{"noise_aug": 0.002, "tokenizer": "char", "encoder_mlp_ratio": 3, "encoder_qk_norm": true, "encoder_layer_scale_init": 0.1, "encoder_subsampling": 2, "encoder_kernel_size": 15, "text_encoder_activation": "silu", "text_encoder_mlp_ratio": 4, "text_encoder_qk_norm": false, "optimizer": "muon", "epochs": 22.3}
Rows from block 5 of the audio encoder of a small contrastive audio-text model, named by matrix and row number. Rows with one number within an expert belong to one neuron, the router's apart. Each number is 500 + 50 x the weight over its row's rms, rounded and kept within 0 to 999. All counts start at 0. Numbers have three digits each.
Before each expert's rows are labels from the 100 clips, of 14976, where the router gives the expert most weight on average: "peak on" is the class under the peak; "top examples" is what is common among them. Only what is clearly more common there than usual is listed. The data: synthesized solo parts of chorales (CocoChorales). In brackets: how many of the 100, against the usual share in percent.
# router: router (encoder.blocks.5.mlp.router.weight, 32x192, trained with AdamW), inputs 96-191
# gate: expert gate (encoder.blocks.5.mlp.gate, 32x48x192), inputs 96-191
# up: expert up (encoder.blocks.5.mlp.up, 32x48x192), inputs 96-191
# down: expert down (encoder.blocks.5.mlp.down, 32x192x48, transposed), outputs 96-191

# expert 12
peak on: A3 (58 vs 2.5); A#3 (34 vs 3)
top examples: note A3 (77 vs 8.6); note A#3 (67 vs 10.5); double bass (43 vs 1.9)
router.12:391540559560445443498534455502486427510529528512481533521568479543456579555527457479420573470562527538460456444448483442578524642548538548572559572509594588562504574495557599515571489509467533530492443526571511466538513536450474492429493478484440488512451497543524455491503541462525446468
gate.0:389510534499448455462496434485505486544565477455466511513591474531569489513385526514460536490574516519460583461484510469520503596488567557450568445533488672508493464516502457481491519458494535541439417486543481518494540469493492492506438455479478482564482534494479470449663468404553504556
up.0:611506465514509583518515581538498499472419545517535511497410544457433482498609480473549497507439488487538420531499496504478495426499452459542448568445481343502506529495501548501515505528504483491558585506449504483506461524507504503482568556517524496423535500530507527510318524584450507455
down.0:542500616465494483487495417571521522503456493500547501503489538427482478503488552509485494495453482504494462525608485522484530505553465495486497506550541483510583455499522495528493331498504493480508499426457543515576508496484468402498498491481498453511505492454496513541525543603494568504
gate.1:463531471433535565413496491543410472532440562479494505440414494540595453516485464457520531588659393506511586470512486510448468491497615514533471563497471384506388540565486607544439518570505486597464493456424461506517496474523509481435487536498572494535496572596468455520558509468414495527
up.1:484441514578464459567495506456596571527538459513540506534537492451402504470540551523499453455375623494487418505504527466535514517498429473473511416507528638526604420440460386410535513431504457411518480522574528534457484508471481567579477458541433485395497450400506545497476478533586509486
down.1:549476571466457463502555644537506514487466534492658458494485491439510511522487492519492496487411505572514572453464519454508581478498493471523495534498540510560501503415425430424505501466541518562551477479519475531536512543533425440556563458550482567563485466492513504526433519528506504510
gate.2:483539568422499529579545520537491494549484549453589505542406445506313426593481441512506635419507450497535536566491489506484453458412490504498534560433447411457498450489466502611535535485549501422502546532485455531444533466491509488508527507563450471587563521523487574441579416591524449556
up.2:516522593511513561539492538508384487503552460509537512462579524492533485469493528491554385531495469508459568447516469496541495555487406410492559549495472471482501417433400546386535513543488481490415402513390523522457519499467436515489521551478605453459597508435488457502515517459399534524
down.2:622512448476529552460518495553532500500462530502518470494449486445502512469496493498486489466559423492497498526476465534526591470548417384525527596436514510547473554569391559524485448511444474509565490450551551567478520571506530513472500565409493476502476467522501474488544431496510481469

# expert 17
peak on: D5 (73 vs 2.8)
top examples: note D5 (73 vs 7.9); note C5 (50 vs 9.7); horn (46 vs 7.1)
router.17:542463485523505458525517585522569427514435548474479521570412523503435470596509480520507554501472510454567489515500552559516455471556464490467396547523439405457393400506616424509457610474425530442488556506502572507494467549457553523408442579465485475496565464605501560444415498418441521549
gate.0:556494509556454590535517443480574475503415454533471568507512493449451485534495577604514558508460548493462467535512499524501467607508453488462462271518514477513462487546411511432486432462503501531496451456549510491437500491492471467536525611547428404465591575484488585528519482448473486467
up.0:463448353526520432590522541452560433414530499425616563536579430435495472547519493515482485485456416477435438552522542497525526582486444495489482596412438493471473430473453525509555517550504523470494523516498483460454511586469492550552515582422417464469491523432443450491547492505499491505
down.0:581477523527450567508553529493487497519504556463498491505496498495482510509515576508456493452556516496541622524539536490460515536503538429553420505565485481533594596549525465555546524594402526561526513642537485510504490469498509544432501421520428443487473543540541539567472488513499614527
gate.1:479509482509505390516559496476495418408512470464469562488520527606414499535604488488461525540444572546509489473511466497518507557516480545537500414486538549538563552519517526502557356496537569498588547542505452547471581602528517425452496436469522488509427448532460563489522400384504451550
up.1:497505549467515544478453573526457564590438541528489448537510425454547491459456477478490448455503403487422462480466534489493538485466517456462518554443418380466476453414431463500471625518503442515420456486477580492592469476487447554587466563482518528436517608512550448509543570652546531556
down.1:475506490413572479461507506510485496502490515465627479501498478383534483469565485544505515491479501498504486555622480509524677456499537451516454520548490478380511414541495532434449506527551570492533514582513543545466574547490459508459521539613521510516434479551522506513504523578455535520
gate.2:512534433465442491534526540506475587449563434506416474558559484545545572456553550547390439431438524496488603468463467514470516538485499490528458439510521541562515557539522520390535510410487544591491477518560517580456491487560540471443430512449403510510454471499532470482450404415601493409
up.2:531501489510430476509533445469479508447622461490440503520508487558474568459524507575451440471461591491486466479464480489515496489442582470556520498573540573520473492489513469391563479470501562536470503554631528553508482555565528472454461530506444563440479526411558448473597471454568525420
down.2:476507516488509623529444514515532510487529503543444518489512468529470534526482511526493452488351536543479551504517510501476350486495353507473514435486485447514433548476450482464460508542500458468488427587465480493469443518554488463504588491426499503515477462508482467540399519509479487507

# expert 14
peak on: D#5 (59 vs 3.3)
top examples: note D#5 (69 vs 9.2); oboe (41 vs 7.1); horn (31 vs 7.1)
router.14:449437500529457559586519461518482447476395488465498560469487514438473563602543561501519464516515546468551538600486510510561511485541475535576450521577534427484554431534494454460518568451553524436520446458478537411425570492452469449537546470502557502458436587480538416511429578406431599490
gate.0:515495458463532452468522464555477536505526468506551488557482464537556425470548437591467487544391520534532400571500444468453545529478522528577487429591529405397526518490518486540509416531460456487551567521493577489577448590514580401473486545545495559510495441460502499541543460485469444530
up.0:433516612463526594413490464478508526566543488506496543548466536463506439486559528502461482430611494527524568443498550492574477461478551466430447490395450640498433506471477535503462513523523489488501462515502448616433609398547385461445551451450518508429466501536543520476465594523523493458
down.0:486471520511539417520472495498523519505570527454557463483513496457452472564519532445449494486566607661486481519436546545491535545472413437425518562484507513527496523445568478575495564468481534417600495375449457562520480560495471523431476555481547446506542498454488501467555457533530551512
gate.1:579525497470577491443484465569449543475609402432577499555497567481499482516486481474478540536347528467439459419521574440478508464497542495557502457458445507484429573506400441536530491542502530452566438569612470473512415474575510583413492524510492530487449452510478481516614475485449506475
up.1:498442491571539553436543569491384512444540481507532506466376487590501470492553513553448522479455554466459432435501454512548614475519590478515586515517499480480449470516539466502486503561503446460399517529614519473570482530560528550492445400575451581449474529414498494496529456521515477556
down.1:478559398530445445488603489564489536499561459489414488496490450564490461457539565533450496505591403459503508515518513455426526518508539498392483510539520550514497584650464496508520495526502487458547538507573536494608491518515459608517473464503521519513449517588475508518540622453501537528
gate.2:461464508503487455446517547484440619445461493493557524460399509524486587491481515510540537479554515500355553544560487520607522453475466490335496393443564469511435469540587401467544604491436417536504542499545495405543458466494493443576521613448539452568542479524522467469545493584484510490
up.2:443485551530533487479521529469534474509463510575577462483528613510581547401461559523471430481540405510484420510422457450500509460455453518539473539490506468567486561551480521483473607434403453399495510429571546472466479471432453460591516466464522412456498508580534513503517492509584498402
down.2:498425497425499528511419516488547510497544452462554464534486464496488539517502404478481529515491524486502591444487551528536472469459572430568484421526532580498452449521417488519492397493477451573495422461460412578462552563483524511567509594488477534508478523430537493505561589482547453563

# expert 13
peak on: D5 (39 vs 2.8); C#4 (32 vs 3.7)
top examples: horn (51 vs 7.1); trombone (43 vs 7.3); note D5 (39 vs 7.9); note C#4 (36 vs 11.7)
router.13:437529401551469498581493473514583607516460470569455528463523557518474489516495529582522416576487580568550490436494503523547459510496478541573433577420487539537498412509428506432448616495571462533561495488492550438477491440493488498473441543464440514498474460497526459496408418413557440507
gate.0:459458413471528564486632547553499426435523502508491445504575509558489481519568456498594592499564510485585556509497571500451525545440567516509528452425469443545463506579441634451532514502478497491485466458494503491511438555536500535557453612442483563562478469532553492430471407505534512497
up.0:486495484462526487511505467553467428527506493500444515468545574454481437517466504535553532470403493546489540533476522562443475596567432398395528574502542466444416502454451423528512468503520566464608516590523513572497625564536510509516520418498583540518522516389536501473391518540437533499
down.0:630549530519473484541406462518556507533515451426440501436453489499528491499568454532490522517580508521538436459560488537510557506457491558553537499497518516509507506504579538529545473452441448558523518552498596527551496470469483534450455475367521463570458529566528507561468476447530534518
gate.1:493492480509521676474450447527457544564616502463502516515425466568505473493551475524513517487593490480597621594420496481437440545486403412561529456461479599482481497472541514496503542559482451504443425522406464378539520495512462531426554536582521500483484514570463573452461432576434473526
up.1:506480519518469370515542596543506458453382483543497517478534540472487532529455556485466453482474477527387412366564522519543558472531616538394518435549537469493513512483393478472470457407512532464558634476500500629491509516454546503547443482453540477490496510444517462541518552476548491464
down.1:487498428511476416519459559526450466490602490499467491504471504499511491533487515457457470473477433481517498534634537514503473511503547447547496633462457487483505533377377522474477526526464587485440497518593631574492434511539461419469458500489519529505433487501553539505526518437504526527
gate.2:545522461570554485503497511572364550565462440497549571505461513497491507492589587457599458521441530465527436513456510455533348530450426417552536411489542528463537384541536509554526518473514503439469450579502464527587439558555472395551593503564471524492509520471488416523466565565488533508
up.2:507525555528536558534518378513398523518382489494476527540572459512510471517548535548508518526437454455389493535474457517511451482493479467539529478471566519480493500526532570455493514471503495501525541483568420432445549519419631350567501483572529473484442597457535553537429483545508480469
down.2:426486544457520628487566503482495543511503595500389452539469464583472502512447540452457511487572493468522526627528414492491555445357452484422495554439471519466500470579467529435505559490507494483555490543515596552447657448515515502525547510548501524362515564487498519536581451495454447484

# expert 7
peak on: C5 (35 vs 3.5); D5 (30 vs 2.8)
top examples: horn (90 vs 7.1); note C5 (74 vs 9.7); note D5 (37 vs 7.9); note C#5 (31 vs 9.8)
router.7:528431525477513512495427473473589425518530502575474565471521459507435565560462473550539491590494489568417544421529555434445472555553593465471549450499533556509433526554540447577423584460488528412427560473522513526515439550418504554463484510470567557527559485515464546524446493516431490469
gate.0:595488407484505538476527530487449543467479469554534513506408495457536454486555606497630443488522518479480326461439477499520431485498471464516547377476477494508486480455450521478535537519507495473554490525441520478436511530487509413576486466485525528573604536562520478487519533548386484523
up.0:558445364473468541433562516534479579521495497508468498503419473504512451478555525494583464500377491478459444439481453470490520434471482459521580370476471555454498500431401479597499561498498512478566501514643518468506545549475467404513517490537551573598609512524520521557529488486442467487
down.0:519505506534516508492509514491440515466410511480514480497523448564510512500469547480491513473483465436490499488461434511515528520494567509510518542435454475576602417550603505506490500538450413433521496455403472561544507521484499388472651496556510507576526508494490485554444464538447568508
gate.1:467487445514520547493398474571489458463453577455532498518567433566520451516531485517516547488572453496474528519445485524436520535464423415540512351449441545495460578611518484484474609515493564497600475569420424593448547456501529456407481491444471474459630488555433566525512604466483505475
up.1:454440460515594500541454527516473515522447523474530538513453568520491477554589416503499510441552479494561496540507496499557449436455500473438405510467455557479524585577440484509454552591503512520608413519400481562452529476555585429512508471470514527441502554484441485511528544504451494462
down.1:507570540454559531435510538468494496501459564507511474476503473358535496413530493497503518481517525588473482578512506473518521503499537437539497511484559510594504439478501515516503443519586498566593546690482542563576435475508512555485561482487488446552549441493522470599387468560552416466
gate.2:428481488509500585551476457511515511565402536528591603485489406501422469444454567489507437489503526508473555451567550484547467648454417527577355511489541502494512543485428585508532476445499565462457519501568575524530491479487422469445492488473546469464509530511440395426573356497400533561
up.2:454527522485497493539475417464339522463478491522391457487557548444518531551568661485455484460504490418494620410497489486519443409437480503463551417492420561454503509529546395566453452480531469475455553488549432491495389529508513465525429499474574477567497439544481553548411516458521472574
down.2:544509600549433512456485452432538473508460544457448518503504546477526556575449367502482510505481505410492480471516560494494409522575538403463477493578499492581543536468509433461496488463557530523479568508508499419537515474493515500472524610504460382478451430477551515505621478540493554497

# expert 19
peak on: F5 (27 vs 2.8)
top examples: oboe (95 vs 7.1); note F5 (42 vs 8.1); note G5 (40 vs 6.4); note D#5 (38 vs 9.2)
router.19:530484452531487492508570544467474416520447464453522517441454489471520509504470561445515507504434587463586518534574504459436516558555417440476503493422518542445492469414563452492482534448572525431517546532584503555460437540491543502459543468469584431428563463526519478501437468448453556416
gate.0:456513551576505392558439474462457474523516517539473450537437555456541484526469495469583527583547511498515478489537543451439588434490565492478530422525468543417535490534537576507538489491503398471519455524587526480443458572533488534500498534477473471454507522445500447446538429517473517440
up.0:456506522495506543506534417520574523441432487485484512476456526509475435491462543460406531459549446549548363485506501485517470505428522507552498410481509556504522490507479514536462521470522452450503565499438441668599594469461408506512546627411485487414515488558462535502473567466528491571
down.0:474504489560514578500405415500545503486494435477495440509464480493499498466434513566464475507530506534537490445535495574516453410423572411571520571517484593542565497525464515478471464490586519479505543430491503543678479500438410560514483516594487474466483552463485506506531522467520498555
gate.1:479512507494416485509507554495526412534441495474379519479543498566433442498505587469519474549437473512501530425487455504505463510471500497557495566578540521531483556554545610478526426550481466482574528489468343540484566517478479343474531496402485470500525485546518489497424532400426464485
up.1:540508537541521480480449487592542567450513538512644531473503481440537529473452456517567548558566492504488548548476453470515627405493442468539513439459497461409477438474451445503495549451554577444470457529510527384512473484531487523457534504515462535551547523542482523501519604644569504450
down.1:510508471442479532481505444487537476475490513495653524496525494451563502483510485436464456500434521541492588501685472529506694424493530518478498519424507524442485486587528498435469555446495477480509559480468528517532639542506520546494504550524492502478397516446514493511508523423453532493
gate.2:479531593495538518495461512503395474515460496444513480501578464582468534543493524505537546370524460519403526477430505516533527573475442493425488430549562511468426416473500492597518572481507453574538464478461485477501526498409416462529510445571491472591397507418450486470462577566536450509
up.2:499510608491501500505458481486412518481421465469517525522547452527484525465459493508552571455618390527523532495389500524487447590480427524445568545527543465492409470461499573657524531449428516536512430496508441479522549448388462417548512483572499430540498577482504557443528572571512492524
down.2:473473439470499558507467469502501481494495537493548516491532487446450468485500412526545549492439555429516569359506549449460537557538441463453502562560423520480416494395410504479499560527498551472492503508555487486412477500480450470389524396636491484520507487490502514503583523411465493520

# expert 0
peak on: A3 (46 vs 2.5); B3 (43 vs 2.7)
top examples: double bass (100 vs 1.9); note A3 (62 vs 8.6); note B3 (62 vs 9.5)
router.0:537556515469461484537527488408498406499388486431528448456474545551550535420468486463529587421619458536550494462460444483584513533467498566466477539523403525530498526494559588486524540525483514509488573484520456476508506480562547538405527573458521438481572457478486482479538503606524529526
gate.0:443489580543596426412492538498510567517438539528440537477558506507525475548503518451407558594569549475511495481459491439538421591446489516543476525443503539532506489525535566516538516419505600430493451580522545328445470502481453535574487556547482476495490507497455479438506501520483538469
up.0:508526549530429412512456447538518448449434508566377485491520513467489500452438582441490521552518541490491551505498533456487414545480517416574593552515582578596512424526543532552544489472498529517492545534523502450517476542503497538541453503471502473474408500439515472538560662568499513472
down.0:572535444507452501632550569540511500491467553559536532498516470490494502563531556491549542482451480478502540493457502511476510428439537378477468519370579530484505455428530489472519513445581525386473401458483488374550485499525433566475455542529467479457512540430545431490422496502472514497
gate.1:398502461529533414510513476535621507470527529476496549481452504531578551504323394511444493595531454507499482514477463528465606560481533555500460542473550513453476472553479501540524467534539517651487507484398521579483566474511484421570429457479459555531519474462494521467442350424471509453
up.1:510544471492494460465481519439585537412526507535472488490530490497587495500467518557524569509390458482518424482472439423459523440488414493506617526542488422391531577511514553555456482464471465468563515489567432373429523495464529543531533477554455533560501500556481552566409518530490502501
down.1:592505469448491610489496487524495519488401485511503482493444526557426502502485495536524422480503544482526508558636484506501600529542563515515519495563537473452494408424400539491499477494486498590483510518496537540509460479533511424453519481486495469497590512523541504498574459468492512485
gate.2:517463524434479529488519429554494497524509547461623460551515539480508566466488492527503423468596507533506467454491546502534494508464556456563498517471516495559521415507465522438517425498508533536591447528434443465459566452553454470505471549488554541547540483466506493507517454461614574433
up.2:497460632529502521476451479575604546529511455496479532526456547515475492525570536474461469535502533494518536559531560499447497391570490519422452393571510448472558505460392522536500461530470419482481491554465496507518486513486478531472468472592508479405505569463537466448506506482512494474
down.2:491475484499454492523533433479471474494559534588481489539483444565551561577521458536525484519449549464499500476501508532456564515447515424508462352573474551502495526492428468398571385439531493602463469493526615473425531443533487587567436503480478561492455535475469487482525591406516516490

# expert 23
peak on: silence (39 vs 12.5)
top examples: oboe (68 vs 7.1); note D#5 (25 vs 9.2)
router.23:496467550456440570549550399478463514532459525548528529504604492443416437550457437549448434456450514563429484483489510472482447450463445456432479555493564540478568515386461388455539556602560560439590418423487493426552475540452422441472524440444470540422521550578460532471579534559462533548
gate.0:505467348547549442497547568484506494467375504528473524473585484495483457550542598499500538512501419500574544487504538532529435398394551526512533499492546525506494447616528533486522503372478544572591559523467534630493457492467517455453494562477462420416436476562490523502496456472456493429
up.0:488477455544485533421505502599483512469418508540531468489647475452529473454485450516523467616599433465513427483474527473468475471554557552557444559486550517524558498585550447576552416394509507565477487506548433568514457490521457436478503448501457508538435530498549479562414596517447503459
down.0:450499561470439576480472543451537534487584543470578477488478535413546527609477416454485481527622497560511592562515522461490481412473495387448506527637515480561506523546477530573530409546498500479523487571502540572554469485552557455534487481467498487571456511505446549475528474467503575568
gate.1:549471611477503566466469480411461473467523501519430459448600464520486492468519497478628485557424555501496571489497528465484510498521526442472538467450553599575544505507579429418526566498488557447515486506605491420515429463502508577473583488433510415503573538420461458510573348459577458541
up.1:416464425507470491523492482548502483523481571503518555549447552465510476572521548552402512470533536508476448535505495606539472456489518565549407543491436446409445523458449582523506497553541509536481536467474489514526543445496475468540435538525493493541521478655531560512409544528417515475
down.1:431501417495529500526504474515507506502530487521523483530469489515475501415470541523523502514581555460524428558420479577520526400489477480488563563519522520499508423543498544486466590490507535499513526499513503478586428508487492520515502486523558453503499510587526498486466510512565532548
gate.2:477516497500472465527532456511405477421474541497526391505559557507495465536505509497483508526566459498545392510470532451462528486499481532525568528440495444488538549539534591404522503553466481459372554550564541516455513510514499460476483474526440557447496429547492439478419520429525544436
up.2:383454423499579550460453480501513549555541488517539558474518449537551483518519538502429488503394588508469472556558544536497508513477530511456493519495501518484511501576570465546495491491524503482540509538482447501424520506503535626532550518609550454558586476502495493487523425485373440519
down.2:432537565551433543567519464425474501506600534485540484491491500458489509483570381508455483503529532522509488551417426481496566522482470479569501579485439514449443553542454521500493362490470475546492499480533435432511461525546601530570503452492517548459450533475488497471511611590467524476

# expert 11
peak on: F5 (40 vs 2.8); silence (34 vs 12.5)
top examples: oboe (84 vs 7.1); note D#5 (43 vs 9.2); note F5 (42 vs 8.1); note G5 (25 vs 6.4)
router.11:497491541595504495428576498505425527452510547511463521567481476473501455543457570418542574432449616503452603548512519484533558425399443457438527506468394519426577531466466545484544488489492510434426478543466463471431473472423606444551493475543490484513562566530564557539552474507437574563
gate.0:564494525484482567480509541511526523563509422484596458568572556444524451514537513506539549437589518504528448489497535470550587503487467457360512419541452440430534474534527456586534419452472511488528548552481503475545440524466591475486461602480490558599488451495529410503410519444493506429
up.0:635493447574419448517444551528498537459508451532582481472588510406511469563456464528511510560418546532523523471485495530525530547496446449497491498468500530473511547410398531468600494532521491393501399468459483502572526487412593437464497502445392491527527514604534487494475495471382536476
down.0:627450463467579428480565613536518497433446478520516482465462492469522528495501475560500554522493550491480444472585515529484571613510556583438512467382480489577532547463557507405545527442423564545586458458499565533427505536497465387472502546366467539466540507486496542514579495526484529515
gate.1:608474478618562532593525597429577552525405468404536521444487515474447510515447539521511582474474513520511335548467516497492470550481550553550585488401434499578479451555506480499502429474442487463493500492419502458513505491545550499454500582534452433557430549519508496457397471467439454564
up.1:484540605436504629493431481568431527525533436565473412478505528434585556504517551431562526499471541535460534446611455490441451561482464511547423607619520439515484524534440539531561501503499475471511489519534517509450515576498519541466459505512548538432506501536383538492522536497480522498
down.1:513476509475476432534519546459463525538507490464561531555469491650469526529500398485467581461535412493541510461559475514516608427423451509475501460477465492537459486412458439486465513487468480478514495468460518583435528534560546510548379392548471568519510538527422481468526507510471569486
gate.2:527469532536423594461433567668503442510557529500580537459472499419463491515531492582597538459557481460495487547456523422528462411574537423491448444572495558474501567500368519436465464585479479490583499492557484488382501477498499432488569486411513422498504456542506550507412402408498443500
up.2:557459546466429562497409539586479459564518482511511472444572494516468527456432534541550607446516490452502588527470389447532461408561560417452501516536481546569498542499448528445462561534512511501604510470479476473518446445570405469392598494468538532494463503594461543511442490513442451534
down.2:531462459484466534419419428548474478483451447465570496525558412556589518475529482517459417500479497451515537439610545511481516428438382562548466584408538546475512454620590533475460477495529511494453509414451629527496538544486479550483497548563483542496556531445480482459505551507484468564

# expert 8
peak on: C#5 (97 vs 3.6)
top examples: oboe (100 vs 7.1); note C#5 (97 vs 9.8); note D#5 (41 vs 9.2); note C5 (39 vs 9.7)
router.8:549500422540516474517522562564554427558398547525461464469517453545486547487462452473531480437574440537434451571427567416531461438544407473492441498462493424565473507439428552509532442524445477587470451482549582505466485526477525536605409595525531595516444605514520474473403485491564474482
gate.0:467497495521537491573506499542555518459448552498585500489546526535491514482524537497576493532537552502482468445518418515496542543486550550445501396504421578490473548461558466552545374405496535634634576460542458464604490513502478493389518531477458401488535454552622524494467481481493516536
up.0:496463509480556482549586523529469419464531521489479528621555504523360423488550450501523516478397526487471503503565488483450475451482491497475509625460424548460530488540538533631508535544491412481505518508417567370543493480540465505544558476490419505509436477462487522468455563521435471531
down.0:507465428462455481389535489539524561528439510472547511473510510497465512555515544534505461525486528531470520637426490482513526545455559534431550556486503511604527475494478485581484464490482508485535473422420586546507496487493510573489342575502512450489533518520464438495497563427560526500
gate.1:523498484611508485489484552527406579554353490477556579515516467505511487470511579500478474526454581519498451438479467498544485596493432467480443482442478433484492484587508522472547580440543543442540462580529459432450496610581507490429496506603410454507537534596487474427513478441470536423
up.1:483460546501496530452516422475554533498508442485572465434520436535552522527549479601476523466598510482535553524419446474616444507527484484485553529499499480478504439437490482447493475472496458496538557486409461505509557477483464460512459482500457530512503486421545512479514553503594444501
down.1:417440422489535442498525513474514509500410452496607500507484485420517427534462525563510498486586506516548466538503519514487495493570453534476506492456503505587498403529432431643412475463580511478502554654527490455498359469541414571508455528436491506491530471574465552537407540513471515494
gate.2:643523489464397510505532560496466456464517522477530495566373466550430463541546430467531513457397524519467501461502428535447441538504455509560524402462494374505471409455439421479518515582515509516468569522484558580582443503503553475488563526527544533462540490420490608491466579574466451504
up.2:616506522496425396460502587517414452495532594458535541564409484521442470553550453485492531434380491510438394460508472534524481562459481483528554433546537398479481428444476442516531478602521482487535616486526487624563474514481518507565519554523512560493462498467524607491423499562548491471
down.2:482525593519474451462579426469479474480531494527403475518527497547488475501492553507467537505563427534500487525607462418502665469440483493519471638437584508486442528521465489532489516490477504537432455492467514445543380507548529479475525539478475522494507491472495486475612453375484545484